python train.py --model="image flow-matching model" --dataset="photos with spoken descriptions (Open Images, Localized Narratives)" --train_examples=203450 --image_size=32 --horizontal_flip=true --conditioning="none" --arch="unet" --objective="flow_matching" --cond_dim=256 --logit_normal_time=true --norm="groupnorm" --hidden_act="silu" --weight_standardization=false --widths=[64, 128, 256, 256] --blocks_per_level=2 --scale_shift_norm=false --dropout=0.05 --attention=true --upsampling="pixel_shuffle" --init="orthogonal" --residual_init="none" --optimizer="muon" --muon_scale="original" --learning_rate=0.023 --momentum=0.95 --nesterov=true --orthogonalizer="newton_schulz_5" --adamw_lr_other_params=0.0016 --ema_decay=0.999 --max_steps=16700 --batch_size=128 --epochs=10.5 --lr_schedule="cosine" --final_lr_fraction=0 --warmup_steps=330 --weight_decay=0.003 --adamw_weight_decay_other_params=0
Rows from block 11, named by matrix and row number. Rows with one number belong to one channel. Each number is 128 + 32 x the weight over its row's rms, rounded and kept within 0 to 255. All counts start at 0. Numbers have three digits each. After the name is the row's rms in percent of the matrix's.
# convs0: first 3x3 conv (model.decb.0.1.convs.0.weight, 256x256x3x3), inputs 95-99, a 3x3 kernel for each
# convs1: second 3x3 conv (model.decb.0.1.convs.1.weight, 256x256x3x3, transposed), outputs 95-99, a 3x3 kernel for each
convs0.170 100:174176145135130092086095108087162156135166157119102117150121159131105135153110101104131113113104096132099080079094114117108121132090110
convs1.170 104:178169154148078124121114133190105086133075104144082102081075141062096130136136140171149150147161147087079126123077145176168132191120131
convs0.171 093:061066127119126107102142150088079097117139103057051117132138151130145144113128072136115124112107079119133112145100143140109169128159115
convs1.171 088:110159172106123187139127108146110136113106098125134093142182119170131122125101139116123035102168096160145093089114158148091093106080046
convs0.172 126:113150106161147109121140116125158150147118115255201097190172144131137116131102123122164149111138129140111153124133160090137164147125139
convs1.172 162:126159101129134114137148092146114098130150139131148124124092087116115068102144155149160104096143129114190162108094157160148164153140145
convs0.173 112:153141107114093135142146180118098118112090189123154186119138184130138201173141159126149156119114118145150130160171160178176163153148194
convs1.173 113:112089075135102131092181167114121128176213193174131164083148123076124140074111130123096077099096108136131141111114139071076124130108132
convs0.174 089:113086147117129168030050085067082104098175125104114129151169152094121153073131167114127149116141148135125142134127084149169079126161077
convs1.174 087:124136138147175232145109174088113130108142151166117096146120179106142125112127096160105158209195106137156148125133108146198090122066079
convs0.175 089:101105102078126095091123104079080106158127169127142185158168163120128115120078129095119091130132141118102102140157153134151136155148101
convs1.175 087:103095086133149133181150139172120125082104085082068117126131100176139139138084119146111123125137159126131116082061084133065068194144148
convs0.176 091:151152104079162153089124192129104070164137079170135118158121083157128102158134087160140122138094121173134129129130120130103096118139119
convs1.176 094:060157214101092094168108098137164144158143185114132169115132160115112106120079108142166164065173125088049138141114161128144156118169135
convs0.177 100:090116088116139132175147111143141137124131159130102116114103117094107116089094102095113124128099106115126130104098143115136163117117142
convs1.177 090:146101105195158117150190090126139127099128116138141111127114117107126109102161128146147127196181130157163138098095093106128194116116162
convs0.178 092:139161143122129096108110129151200157155138141080115153090132150142166127111153138136147149122119161071087128163130111133096103130104128
convs1.178 087:087125141112143202115149108123120158115123131135083093164136177099134122158132086131118112114075118110124131115125085107130098072157139
convs0.179 094:110105143134121077142129085128160130133153153176182101118126134096094152090110108128120093081096108129130107109133120117131101095116122
convs1.179 097:127159109124141135125132117179182142127068071101076058156134135150139196105087142132109089115126100119110085141097169191115179099044153
convs0.180 099:154114092071088073111112112182164148120142127198155168097118102098111108152122121134138137095140129101178138104146127116123138112119105
convs1.180 115:109115133145078095156101152094101149089080140118103132132170127141114107124109120122196140149188125101139126096125153106107107125056103
convs0.181 096:171087114180147148170136132146113113173100105136070158190157148181145171166177171141109116134159105119146124149167106134146125142099127
convs1.181 120:123191156179199135103126130143122152070088144143147125186116149127137149082105130151144153088143156166204155092145139154127126114074101
convs0.182 094:121151157089092120093051126099142118092101077123147187156126103123135118119084107123130155101101165124129146120137147067106135156143150
convs1.182 101:180136133178077133189127092115078118133102137121086074140138186125193139136191206144135164108122102081145097050109132091089142202183178
convs0.183 096:139094099135122110107093089111136132103109043155165070136162159072173152170157136087123126096120121081099141065128099093131121095086096
convs1.183 094:131170044115175161159176161126181143109140124067064103117103087112133066110090133161153186094101155061109172088118098092110161085111107
convs0.184 096:103128155143123114139096089147111130175099147125058088109144106119131091128098059091110126124092129151091119131137146140139131170120143
convs1.184 094:126080111137162132117130144091056153125131179067074135150155134099100128099100144119111136144149118107125165086098158168125114141150119
convs0.185 099:116108117111129142096100143157101073157164101114139102107139146100113143133101102127118131085084098057083042180122120166133155156124171
convs1.185 102:151168149102143147120126140149135129142134149111106147168159124187119065159109097157123120146134170057143157135116154139124130070120178
convs0.186 096:142102133145057139120079128125119069151183147088167150154130176127108171095100087129112109109111105103082121113134129106113139106088129
convs1.186 091:138186099132128127121135172117122109083142197192144093101089145134107110109071066094057105154099128137124161136130130157152128065143138
convs0.187 092:151161159165162129120144140101064157123142149113110151170166109156146175109109123102101147135125175092094128133102084138127141121107129
convs1.187 118:120112095160123121142143126170133082159125084135147118111114077138166139198141108115133113091112042093099142068032095114171147143143133
convs0.188 096:101114142120117164116124115156194143134214097108129080110100105141146111140171090134132136163145114141180177128142164108136142085131089
convs1.188 108:098151122127150180051073108176130131168132087142172139177157097101115144085107145095074112067109115132157128124134162177087123166071142
convs0.189 098:110114078087043082124142106150159129110158128068121095092141163128114132097139145113099123116126134120144167118143138104115133111131111
convs1.189 118:154147188163094153134130107120127127128111106098154109108100067084079080115097088148082113108124118106103105101140120117143139125148142
convs0.190 114:115104093123088110116121138168176216199255170162227199133090127154187160140136131148159153124102119169143166189128137165112124146144133
convs1.190 111:157131122142191127101182146126199137090135067076093099146126129094158111128134148116066158103080141164149131149109163119112141159113131
convs0.191 093:143172132120134130165113069121199124172128029138103072141099110118121087137105102092075081124118132174156153118133133107171157127140117
convs1.191 112:150173095174200149116147157114152167152164134130092120199134139153159103125156176107075095120068113163155142129119147064099177120125156
convs0.192 101:117118129142100146120137134120133135128110148159115104157174147120136174104132145099130125090117112106119123135162162108133165129141148
convs1.192 094:177187099150103140120101106091100117104111123141155133174170103157150076167131128195199154145179127137124142157185144188142120120118126
convs0.193 099:099078091132103106093108103094157168095115145093157170087151123101136185096164128150127119146116099106100078157154135152152127105139139
convs1.193 094:150127170164167203160182172103036093117149161111099114071062072140120123141142144097170164076090117085146197152097116071095131052077091
convs0.194 103:186107106095129156104143153175099084128074051111113116118112131117107145120121129137096110111086106100119133081125145133160145151138145
convs1.194 097:120134123153163131134114173079121147096183176129178149140177144134121082097118131145109125081138145131181121082114103108121130112103141
convs0.195 096:200110116130124107126169113230210110113121135116158126109118144080138160092132172123152133109135146135144149129107175068110147122114151
convs1.195 088:154193091089125071110139088118078088179093087134150081123134109125178177138134136139134176137082096094105160100087141037132086161148124
convs0.196 100:119161139142138142128151114179166112153149111137099056088118146163144167181190183155138107088107163102095135103101121121094143112106152
convs1.196 080:153044091138060093180139125165104117107104131087145079118165157140122171188171168148144117134140097140100129094146109106121154082069188
convs0.197 097:135112111080103152102173170113090091178155172145069142108134118154160115118176136105152112103155136114119146112087119151147132121160132
convs1.197 093:112141188163120147128079104171124146133102124060080140095143095132157092138103036146146139165150093119116157081138091097123063127117110
convs0.198 093:083148118100097154094125086137146114128130102114173118145145103132156135146121132077116097106093117087127094111098138127114126098105132
convs1.198 105:075138132110163164067162101150127091090056105120069112113139162115111070165126121120121093116054128152105147078107044095087088087130108
convs0.199 095:136120101136166177125132114159103144196154179140115119122097110161137175162152189144151142121120159145136140137155129127138144097119109
convs1.199 084:114114171094099101139165104101081151091046099131102116061078063193157157172155147162147145140159143097099099065121104114129094125127106
convs0.200 096:119140138069148137157149184122112138148200168148177174108173145145152124167204148164141131131138117153178119104108078101152123116150135
convs1.200 089:111184175165114125129132091165203126181198122135146109121090108082128131082143102117111151128136127142159152087126159073161132111126129
convs0.201 099:149082163145080130138114162136114119170135127159133100165117108159125138140119128076085103102089101111125121127131138153150141139146160
convs1.201 094:109166160106156102099142120114114116149102109127073122178156134131113082129090117118115108149117082115112120129100067117112056148146105
convs0.202 149:157120113163141126172137125098095122121140118114132157117133120138121116122107098121119124128135135129123134118101134104098105116119114
convs1.202 052:134127122127137152120163165110182113151146135147132133143148139169168120152151115155147145114110128138128124139091118054042064125088106
convs0.203 104:107105101151132147100068082073141122158189194146144166156134156109097175096097073082099089093069090134129107138115111123116096146097117
convs1.203 102:105190174174206174123156100128133042106146110016189131103142151087135047145141080168149131138163155097109178062092108142120101140066083
convs0.204 101:137121114139125161113143160144175152199148054106067066105147198123173146121164128134126112135129121119131100140150144171132158140116126
convs1.204 119:122108102152179078064194097104115112155131130122122065142108074125129112172145154130107085150049087092147164082103137115164144100129155
convs0.205 096:104132118147096146188119172154070013175127046226207083150129154160139156141149130133158144153184176112180161114107137128131154106115132
convs1.205 109:137126155139147166062206138119144132076163104110085117108090154102085117081114204143111106157050128175176071112126145140135112116112073
convs0.206 108:090096141113127084159151180094083112108114129096082105105142125091147130138108096113113105140158138127162164113143108105130094138142156
convs1.206 113:105098117084161139103125173101120145112117089103089067185190141114140139089124150150159147160166181134112132127184128086125074129129145
convs0.207 094:171123065154148097175171170136167121153139096122157128178175144155135194131109151104098098137116133094126115093117158138122131148153115
convs1.207 086:177153185114104092106151143097096075113093068065181161128128104121092123167115118109126166112123181117184145109134121086121041138124093
convs0.208 093:139069113147154146133079160112079119087120132072117127178206130162123135094123128080083089079138137098171109136112149127117138139124116
convs1.208 095:107108136146133078108164122095069070130139132108095133121084132174056175112082109123177095107113097086111122111079092098137102160176113
convs0.209 103:136105122188109099170145102144139106095140133108149101112110108101132167141133141122177159133130144115138113104151134120168138128144121
convs1.209 118:147137093152122130152150170137173127128144104117106080165130103141149155191180158113076099124097115153136098122123101132123123154117103
convs0.210 099:127120167158131108082080079149104183105149183106131099160135085121099102143063088112107116147102137118113107172175170123127153099111149
convs1.210 090:133116161169107148148192166107136128082031094087083074076101128141121198153129161077130045100137127133076103094128135139068119075098137
convs0.211 096:118115134083139085144111101145178123175199118150171101127119146109135120089155118148142106113110116113133144146134121105123128103112147
convs1.211 084:113049138108122119178128146102114122074133119102095187113109159126108093076148094132158131161127127145114098089112139095152091126103108
convs0.212 096:110117135131154126147194100148064156149092136108131193084163143172218153154164198121138142076139165086118132102159152141170114110129140
convs1.212 078:151156128148074105141144132107105154129117105160109148159114159104061093066087107097137161107128078092166149129184117134128134162117153
convs0.213 092:124104121086073119041125132148147122132087114152156166161112141089099121085146135129119103131118115144113123120086137138138122155141107
convs1.213 083:172096144163126147135138126127105103108131136133160116120135099106142113193205152105062077143201191160174159079123093152158113132126131
convs0.214 090:150099080135125115131168112101148118191220055142152088105105117113177134116148147146169118109137159113132105143134168152162135164160126
convs1.214 075:189128139161082081226175148155112110094140133159184133203161163120087145124112185133150136101144182094170120153123087180092128144127138
convs0.215 096:143166134106180107166206129148215173127126172149070159142138141132118184146141148128144098066109110079152105158133141132139116078103095
convs1.215 099:140109104087102152067122158094102104131133096123121134151153160087119069156152094124136138101063121160143130100135139128146114156148108
convs0.216 097:125158115112147090143158182106103098159182122145111180131145140120159136100153145142157125121118131126124138094113135120134127115112106
convs1.216 092:112111134159097081180153177061171198119081070135106097135094114168133089152119158212166152090098194040113178136118126137115125159097149
convs0.217 098:114149166161181152130170126087154143073145140118185153140158134116146106065154165146128122129114093122136104166101128099099131076114120
convs1.217 122:103082119118068108092107136159060144087106132092171134113086124088085112127098113167176175157077077102092137117133138078137132069131122
convs0.218 100:104131099113158177137147140166120127141128070039143113144154144124151117131152147163135118129098111119137133162168115155131101134128121
convs1.218 119:091102073166139136150135143128151106126157082111203098064104170057123112120155127185118099198108073125129094140179111095106113152151143
convs0.219 099:136116155160136116144140101147160061129094075148105112109169111162143123159137131150149143142146150129096122145135156136131162125108125
convs1.219 080:111145137160154073159166109176116075158084154137111138128158097144161146179134122087156143099130123093108111105085093119152136069073083
convs0.220 097:168172097141106141117102114127124134162216177089149150124123122128143144101157143115162165147109102135095115136144145123154103137147105
convs1.220 099:170101170114100133151115139138146104156114111157112066087102155126138139144192192154149122225148088102067097186120118160124145120122093
convs0.221 097:146131144134148119119138113068101069098094127099113148139117130072090098109109159132165128139125102108105116127139117114108088143114073
convs1.221 071:114169079133145092147149096125136106118152147110169103077073120183169113160201127153180120138112107120172209145112127051106121145139156
convs0.222 098:111139184153166166129146167132128147096141134146118113160160135073124136151126126154093115148135129110083105136151128136166142177192157
convs1.222 083:130159123080057107066139182099032123071056170126113135065110079093121165111130146192159178165122131087109173094145089149141154077075116
convs0.223 096:107133133109145074132146140177077154226142143153122121150171155160174140104125094159127088120116072101078085114149139080139099141135115
convs1.223 092:141136113069114119122138145067101122098139135092144162126163185127144159107117113125098115094129149114164200118132076116109050109134139
convs0.224 115:112149153173162111101043097119135144121161172145187228142125097150125083181167105165141139150143144141141119142112136115119146133156146
convs1.224 125:138125147148138143112153129127157110144159116167137136107096174121114157111111125129139155121097141122089166128142158115123161108088118
convs0.225 099:127171122101149080088116122052110155137213184085213159053119132070148131163145181124137137127128122111098098093104120091122129124135165
convs1.225 103:157199118111144076084082108125132104134101084161117074090059082107073098105079172122108182167166199094106171125145116149144158163124116
convs0.226 095:108150104089165163079108150132152160122187159051128164114153135079156105089102077108102119133098089143144091133153130132147146108095123
convs1.226 096:123072066159117176147102149166161188084103135159150088111128102112107082124101116106090134081117164150192147055150154084152158099149139
convs0.227 106:112129129145159133065150068142163154090078141142135127140140123161169113157162119126106097113140111103103116124126092144144111131129147
convs1.227 129:139121115136079147119079179090143124119151107086138127109144108062133112096152107108117149077159143119078051144150158128159145171195150
convs0.228 099:161170122109087096082134132140118096159102136088093184108112191084081081114080118126168111119170103135138136150162097112147098090140113
convs1.228 080:149183135146110086139176136174142135107173134096159079167123122112121113090078106104116167118146137057160149133083096132150161119126144