config = dict(
    arch='unet',
    model='image flow-matching model',
    weight_standardization=False,
    widths=[64, 128, 256, 256],
    blocks_per_level=2,
    scale_shift_norm=False,
    attention=True,
    upsampling='pixel_shuffle',
    init='orthogonal',
    optimizer='muon',
    muon_scale='original',
    lr=0.023,
    nesterov=True,
)
Rows from block 10 of a small image flow-matching model, named by matrix and row number. Each number is 200 + 30 x the weight over its row's rms, rounded and kept within 0 to 999. All counts start at 0. After the name is the row's rms in percent of the matrix's.
After each channel's rows are labels from the 100 images, of 14976 (inputs lightly noised), where the channel reaches its highest value: "top examples" is what is common among them; "peak at" is the part of the image that holds the peak. Only what is clearly more common there than usual is listed. The data: photos with spoken descriptions (Open Images, Localized Narratives).
# convs0: first 3x3 conv (model.decb.0.0.convs.0.weight, 256x512x3x3, each kernel summed), inputs 344-429

convs0.248,110,249,261,220,214,202,186,251,224,202,204,163,210,233,175,194,209,228,215,199,151,206,233,168,210,230,232,240,142,196,201,135,158,211,254,118,196,224,233,243,206,204,225,261,266,242,166,202,184,176,164,168,211,224,196,218,252,211,227,242,185,204,194,151,165,179,180,179,234,209,197,198,159,179,160,273,158,151,108,205,167,210,176,194,148,185,214
top examples: text has "wall"; text has "wearing"
peak at: top centre

convs0.96,128,194,236,192,240,221,216,182,267,170,272,284,204,221,200,228,182,176,212,201,171,182,176,175,183,229,151,144,216,169,164,253,208,174,176,245,204,224,198,154,205,182,192,229,190,158,274,189,216,219,232,226,225,211,225,197,201,148,240,227,153,211,180,282,166,258,287,232,233,257,268,186,212,236,228,218,268,165,259,191,164,177,217,218,266,254,154
top examples: text has "sky"; text has "trees"; text has "buildings"; text has "grass"
peak at: top right

convs0.129,176,150,185,167,154,204,161,139,197,168,188,200,196,217,211,170,240,174,228,206,203,213,187,237,201,178,248,201,199,228,207,132,203,156,182,121,211,184,232,143,203,251,172,209,221,172,199,153,197,209,208,205,221,177,204,217,189,200,177,187,251,216,198,182,178,148,167,188,162,176,193,158,220,190,177,157,204,246,191,198,242,226,215,193,153,188,185
top examples: text has "white"; text has "black"
peak at: centre

convs0.45,091,242,175,199,179,128,195,203,242,163,228,197,167,202,153,176,263,156,184,235,185,174,187,154,214,205,217,193,184,159,181,227,231,160,207,203,221,236,187,195,162,128,212,231,183,203,166,189,253,229,222,223,188,234,211,118,155,167,168,159,175,178,187,173,230,171,207,196,160,163,175,175,143,185,219,261,202,233,193,227,190,202,210,193,96,165,271
top examples: text has "sky"
peak at: centre

convs0.209,110,171,231,198,282,195,205,202,299,154,223,287,159,203,205,189,189,210,198,171,166,211,268,198,180,210,218,163,160,190,216,192,226,183,168,230,225,180,221,163,181,234,220,237,232,181,234,236,206,195,243,174,273,168,182,173,228,149,166,205,203,189,162,172,170,240,218,227,200,184,203,184,210,192,225,291,207,140,190,206,185,214,148,201,174,219,104
top examples: text has "sky"
peak at: top right

convs0.4,094,280,187,235,251,225,183,252,180,222,163,169,237,161,211,179,205,193,172,186,129,213,158,259,179,222,192,215,233,201,155,185,224,255,246,152,181,218,221,186,211,189,162,193,198,240,218,220,236,238,174,125,211,198,188,135,269,211,220,214,232,176,214,153,179,171,161,158,205,223,169,198,198,181,173,167,202,224,214,208,227,235,217,181,202,259,152
top examples: text has "wall"
peak at: middle right