From a checkpoint of a small image flow-matching model.
Model: 15.8M parameters, arch unet.
Data: trained on photos with spoken descriptions (Open Images, Localized Narratives), 10.5 epochs.
Rows from block 9 of a small image flow-matching model, named by matrix and row number. Rows with one number belong to one channel. Each number is 128 + 24 x the weight over its row's rms, rounded and kept within 0 to 255. All counts start at 0. After the name is the row's rms in percent of the matrix's.
Before each channel's rows are labels from the 100 images, of 14976 (inputs lightly noised), where the channel reaches its highest value: "top examples" is what is common among them. Only what is clearly more common there than usual is listed. The data: photos with spoken descriptions (Open Images, Localized Narratives).
# convs0: first 3x3 conv (model.mid.2.convs.0.weight, 256x256x3x3, each kernel summed), inputs 215-255
# convs1: second 3x3 conv (model.mid.2.convs.1.weight, 256x256x3x3, transposed, each kernel summed), outputs 215-255

top examples: text has "people"; text has "ground"; text has "grass"
convs0.64 126 [ 98  83 140 118 135 117 157 111  95  94 140 138 111 132  82 129 135 113 151 109  79  97 169 149  80  88 149  99  95  96 150  83 115 108 141 151 133 141 122 144 146]
convs1.64 138 [104  89 152 139 112  63 116 135 155 123 135 113 111 148 115 110 127 114  36 164 159 124 160 116 108 123 126 105 119 134 120 103 131 120 112 156 149 131 124 134 109]

top examples: text has "grass"
convs0.148 115 [ 94  95 115 127 103 107 151 166 120 119 194 120 126 124 105 129 125 129 114 114 104 163 164 138 109 127 153 112 105 185 129  96 129 120 136 132 129 104 127 117 124]
convs1.148 144 [110 143 137 143 132  67 119 120 131 145 173 164 123 139 118 101  85  88  87 143 141 132 105 142 118 102 116 145 101 137 106 134 122 159 128 114 162 115 126  87 157]

top examples: text has "text"
convs0.209 119 [137 131 132 141 107 158 164 127 151 113 124 154 130 145 171 146 131 137 113 118 105 124  94 163 103 113  96 121 118 103 143  89 107 111  92 154 139  64  97 143 128]
convs1.209 154 [123 150 119 162  92  92  86 100 104 133 102 120 100 104 148 106 112 162 133  98 119 141  88 111 143  99 123 133 125 129 120 142 129 140 146 112 121 108 126 156 102]

top examples: text has "sky"; text has "water"
convs0.181 095 [112 145 130 149 113 151  90 126 109 125 102 129 143 143  78 130 136 132 137 144  91 124 125 136 163 119  94 167 163 106 132 126 151 125 125 149 114  79 138 146  86]
convs1.181 078 [107 127 123 174 138 129 135 150 143 110 116 142 125 107 155 133 148 112  97 111 156 149 133 174 120 126 150  79 101 122 150 160 169  95  87 155 146 109 141 114 162]

top examples: text has "grass"
convs0.163 095 [104 101 119 110 142 141  89 115 130  90 133 173 167 144  91 133 151 153 122 123 129 139 138 130  86 114 122  93 120 139  82 109 157 116 149 110 117 113 146 121 119]
convs1.163 090 [134 125 138 104  99  98 104 125 144 120 141 170 112 130 124 109 131 105 144 131 152 119 158 134 129 109 128 178 127 111 162 119 136 147  99 180 124 123 116 113 136]

top examples: text has "sky"
convs0.119 107 [148 133 128 130 166 136 140 114 126  99 139 166  88 128 154 133 122 120 128 138 132 127 153 139 158 155  99 136 169 118 146 167 165 137 148 100 163 127  83 126 160]
convs1.119 059 [194 136 113 132 114 192  71 136 165 104 102 147 141 156 134 163 137 150 126 149 124 107 141 127 104 175 151 115 151 124 147 131 170 148 116 166 132 134 115 154  97]

top examples: text has "text"
convs0.150 117 [163  81 138 116 179 104 142 125 151 149 157 139 135 152 100 124 130 146 108 130 156 155 145 153 139 135 147 150 125 130 136 129 150 122 120 139 135 108 164 120 141]
convs1.150 159 [130 153  95 129 100 147 142 112 103  96 139 128 121 127 148 104 138 151 118 124 112 128 131 116 103 126 104  90 128 121 117  95 155 110 138 160 107 135  65 121 116]

top examples: text has "people"
convs0.141 100 [106  97 151 131 169 147 162 109 135 125 133 157 120 120  97 124 123 137 131 122 107 152 173 147 159  91 106 144 123 132 150 114  99 165 143 165 130 139 154 120  95]
convs1.141 059 [140 132 114 142 134 141 112 157 107 132 134 115 118 111 167 111 119 158 118 103 150  99 119 103 100 105 126 141  99 152 114 111 145 134 103 140 103 114 143 114 202]

top examples: text has "wall"; text has "table"
convs0.184 100 [102 149 102 124  81 152 167 130 116 138 173 145  97 124 125 128 145 143 144 116 150 109 151 115 217 163 132  63  86 141  99 132 123 144  92 119 150 111 129 130 163]
convs1.184 074 [122  91 103  80 140 139 144  98 118 139 134 154 128 137 131 140 135 137 167 158 123 122 110 113 110 120  83 162 188  80 111 135 171 126 152 185 123 132 118  89 113]

top examples: text has "white"; text has "black"
convs0.47 078 [172 140 136 114 151  85  89  68 117  95 130 131 101  77 153 105 120  84 131 150 152 128 133 131 118 152 137 128 168 163 106  85  99 154 128 147 114 128 122 123 108]
convs1.47 041 [158 128 128 146  64 161 102 126 151 152  95  96  93 133 156  87 134 171 143 131 115 141 142 153 128 103 132  77 106 163 127 123 139 115 137 176 131 146 108 147 132]

top examples: text has "white"; text has "black"
convs0.152 091 [171 121 117 127 111 115 158 130 132 140 110 146 109 131 134 116 137 123 158 159 113 180 156 122 165 121 154 141 140 146 154 132 130 127 132 122 147 129 147 102 107]
convs1.152 061 [117 115 103  96 109  92 132 160 121 125 111 133  98 165 136 123 117 169 131 116 105  57 149 130 146 159 124 141 138 123  96 152 143 135 120 150 120 122 140 109 145]

top examples: text has "wall"
convs0.120 095 [143 106 132 142 144 141 102 132 134 102 110 184 100 114 121 147 109 127  81 149 182 114 129 121 158 143  78 116  89  91 124 158 122 140 179 144 106 139 110 131 135]
convs1.120 078 [145  86 107 113 148 116 135 154  97 165 101 126  95 154 164 147 117 153 118 173 139 121  86 126 155 181 154 115 160  85 132 145 136 140 146 128 140 103  88 125 133]

top examples: text has "grass"
convs0.98 098 [ 94  84 132 117 123  97 105 157 125 155 132 124 174 130  82 126 138 155 116 118 165 104 141 120  98 138 104 115  76  80 109 127 117 166 122 125 157 127 116 110 103]
convs1.98 106 [111 123 128  91  95 140 145 122 118 148 121 122  84  96 151 119 109 121 129 116 125 112 151 135  77 164 132 174 126 141 144 130 176 145 123 137 130 140 122 104 133]

top examples: text has "wall"; text has "wearing"
convs0.122 090 [120 114 106 101  72 140 113 152 109 149 107 117 125 111  89 138 121  98 141 105  75 126 134  91 140 153 105 130 136  89 132 113 111 126 109 142 121 155 109 119 132]
convs1.122 128 [142 144 166 134 122  98 113 156 125  91  87  96 119 156 153 137 132 134 145 149 145 147  78 121 150  95 110 126 113 136 127 161 141 149 141  89 147 111 126 107 121]

top examples: text has "sky"; text has "trees"
convs0.69 093 [131 115 113 136 115 149 118 131 111 105 112 115  98 146  92 128 131 108 138 151 206 142 154 126 142 148 119  98 142 132 180 100  95 119 105 131 141 126 115 127 136]
convs1.69 096 [158 135 121 106 144 124 113 109 139 129 120 103 121 130 136  93 120 120 113 137 199 142 115 104 165 166 135 119 102 135 113 130 117 162 157 104 166 113 158 135 117]

top examples: text has "trees"; text has "sky"; text has "grass"; text has "buildings"
convs0.186 128 [108 119 144 168 102  76 133 146 113 134 160 104 162 143  51 129 135 117 137 136 154 135 156 117 180 112 125 167 121 120 129 131 165 173 145 107  96 135 106 105 135]
convs1.186 169 [136 129 173 129 153  83 161 190 114 115 103 121 147 131  97 136 164 130 174  98 138 100 105 165 153 106  85 115 111 118 103 142 121 126 136 125 107 137 138 116 136]

top examples: text has "trees"; text has "sky"; text has "people"; text has "buildings"
convs0.255 123 [ 99 122 115 145 108 115 142 185  85 139 175  97 124 111  43 114 119 110 155 115 165 124 168 132 151 118 126 125 108 112  74 112 159 130 136  92 124 115 123 120 133]
convs1.255 173 [108  96 128 154 129 107 174 142 156 146 143 113 162 121  96 128 110 110 154  96 172 112 162 128 170  96 129 134 168 150 156  79 101 118 149 135 110 157 153  90 128]

top examples: text has "people"
convs0.159 107 [114 121  96 161 119 145 112 183 113  96 116 115 147 137  90 149 123 140 147 121 158 145  98 132 195 100 105 124 125 130 106 130 130 147 176  96 126 147 102 143 120]
convs1.159 139 [141 150 119 119 182 108 152 122 108 117 127 108 124 123 112 138 158  99 177 114 131 146 120 141 102 140 160 153 120 127 118 119 110 157 122 116 129 164  84 118 102]

top examples: text has "people"; text has "holding"
convs0.249 093 [116 132 115 138 155 127  89 129 125 139 100 103 128 150 119 131 113 118 156 134 151 112 138 161 150 132 102 171 163 110  90 115 121 147 137  97 116 110  99 129 162]
convs1.249 067 [135 118 108 158 117 134 160 117 198 140 120 141 128  98 137 143 137 149 144  80 119  88  94 109 148 114 121 109 168 166 184 187 117 118  81 155 139 143 182 114 159]

top examples: text has "text"
convs0.65 113 [147 122 130 167 136 116 193 110 155  92 118 136 153 133 145 127 126 157 173 114 155  81 109 151 118 147 111 131 154 127 124 137 107 106 113 124 105 111  68 130 127]
convs1.65 100 [122 114  98 146 120 123 127  79 139 143 105 110 102 101 151 115 125 139 131 107  81  98 125 110 114 139 104 107 120 113 117  97 133 115 133 150 133 115 123 189 108]

top examples: text has "sky"; text has "trees"; text has "grass"
convs0.44 131 [116 118 120 105 114 146  89 157 131 133 100 105 147 112  88 117 129  98 128 133 124 138  68 168 144 129 105 137 115 129 121 161 139 147 128  85 117 117 143 125 131]
convs1.44 172 [159 125 133 127 106  70 106 151 120 129 106  84 149 136 104 130 156 123 145  59 162 129 131 119 172 126 159 154 105 123 119 142 147 163 163 103 136 131 118 119 108]

top examples: text has "white"
convs0.32 103 [149 175 121 147 161 121 130 114 116 145 109 119 152 106 167 127 132 115 127 158 107 103 103 168 119 127 121 114 170 122  94 116 107 108 115  96 133  95 174 132  82]
convs1.32 110 [148 123  95 164  92 105 153 116 159  99 108 162 128 136 126 110 116 121 108 110 102 145  72 162 148 175 119 124 152 105 149 106 100 120 120 145 113 122 121 118 120]

top examples: text has "white"
convs0.48 096 [130 104 106 139 102 159 159 169 112 119 145 140 139 153 142 129 135 103  89 113  90  92 117 130  91 114 125 104 129 147 118 143 122 109 101 107 113 125 118 100 176]
convs1.48 057 [ 75 114 133  87  98 116 120 146 131 119 152  94  88 117 139 126 111 163 139  97 157 119 142 135  69 109 136 142 156 117 102 117 144 159 126 122 137 117 111 137 128]

top examples: text has "white"; text has "black"
convs0.52 083 [108 161 101 164 103 122 150 127 139 133 104 114 103 119 141 108 120 184 126 178 165  98 159 151 130  78 120 118 134 126 137 106 124 126 120 170 148 103 125 107 120]
convs1.52 042 [142 184 146 129 128 132 148 100 149 106 120 167 143 129 101  45 145 132 122 129  82 131  72 151 109 142 160 117 122 148 138  93 107 144 154 144  94 152 118 142 141]

top examples: text has "trees"; text has "sky"; text has "buildings"; text has "road"
convs0.36 100 [105 103 130 142 120 132 122 136 125 151 163  88 139 133 136 129 146 131 119 150 102 111 179 123 129 131 178 158 118 138 153 120  78 175  82 116 124 142  53 134 106]
convs1.36 062 [145 111 139 127 174 126 138  80  89 110 119 153 146  86 156 136  88  97 157 133 139 118 132 145 135 134 110 105 132 139 108 100 123 138 118 179 124 113 143 149 107]

top examples: text has "trees"; text has "sky"; text has "buildings"; text has "road"
convs0.131 142 [122 141 113 172 128 103 152 186 131  78 113 101 143 166  69 144 156 154 200 143 120  87 158 119 213 110 115 158 119 138 132 121 100 157 135 109 133 103  93 103 154]
convs1.131 242 [135 124 129 157 115 110 142 141 156  75 103  88 131 179  73 154 165 118 154  93 133 142 107 129 143 128 143 126 121 109 148 146 125 147 148 128 130 135  77 108 134]

top examples: text has "text"
convs0.35 120 [132 120 150 107 154 151 166 104 121 134 125 107 147 130 142 121 124 148  93 127 118  87 128 143 147  99 133 141 189 140 114 150  94 136 114 136 125  66 120 121 140]
convs1.35 106 [171 140 109 154 106 114  88 112 159 102 101  96 113 127 150 102 142 154 129 125  92 112 101 135 140 137 100  98 142 162 114 150 138  92 110 158 103  95 138 183 128]

top examples: text has "text"
convs0.183 107 [161  86 120 124 108 104 110  97 119 134 142 148 139 115 127 135 136 130 120 133 152 162 125 123 114  84 158 144 161 120 121 106 113 113 119 113 106  64 130 117  81]
convs1.183 058 [203 147 144 162 101 139 150  98 139 158 133 142  93 134 128 130 131  90 118  89 120  75 112 120 153 141 123 110 145 127 169 124 118 130  83 160 165 149 122 129 139]

top examples: text has "color"
convs0.121 087 [122 130 155 152 149 133 138 159 121 101 157 101 114  89 163 131 141 131 143 147 141 138 137 118 176 111 169 115 132 122 101 136 151 124 121 117 154 129 166 132 130]
convs1.121 041 [ 91 113 142 123 142 107 139  99  98 175 150 147  99 110 129  87 110 135 133 121 126 100  91 163  84 134 127 143 114 131 155 140 116 168 140 187 156 153 113  98 111]

top examples: text has "white"
convs0.62 098 [126 110 147 136 156 134 107 112 131 133 139 120  65 115 127 128  98 131  94 133 107 159 115 127 111 120 150  82 106  81 132 107 125 105 152 112 112  59 208 132 146]
convs1.62 065 [131 155 135 145 142 147 105 126 120 150 113 116 128 114 120 104 131 126 154 111 156 144  97 101 108 130 131 139 145 140 114  83  91 148 153 102 133 119  84 146 120]

top examples: text has "people"
convs0.212 115 [115 130 118 131 116 102 120 153 104 126 127 126 113 141 101 128 117 145 113 129 133 123 110 113 181 129 120 170  88 127 138 117 136 111  93 110 134 142 108 106 139]
convs1.212 148 [116 104 119  93  70 117 174 146 128 111 132 112 166 129 108 158 141 134 156 160 157 113 179 124 173  92 119 171 137  88 149 115 129 113 146 129 102 119 111 124 143]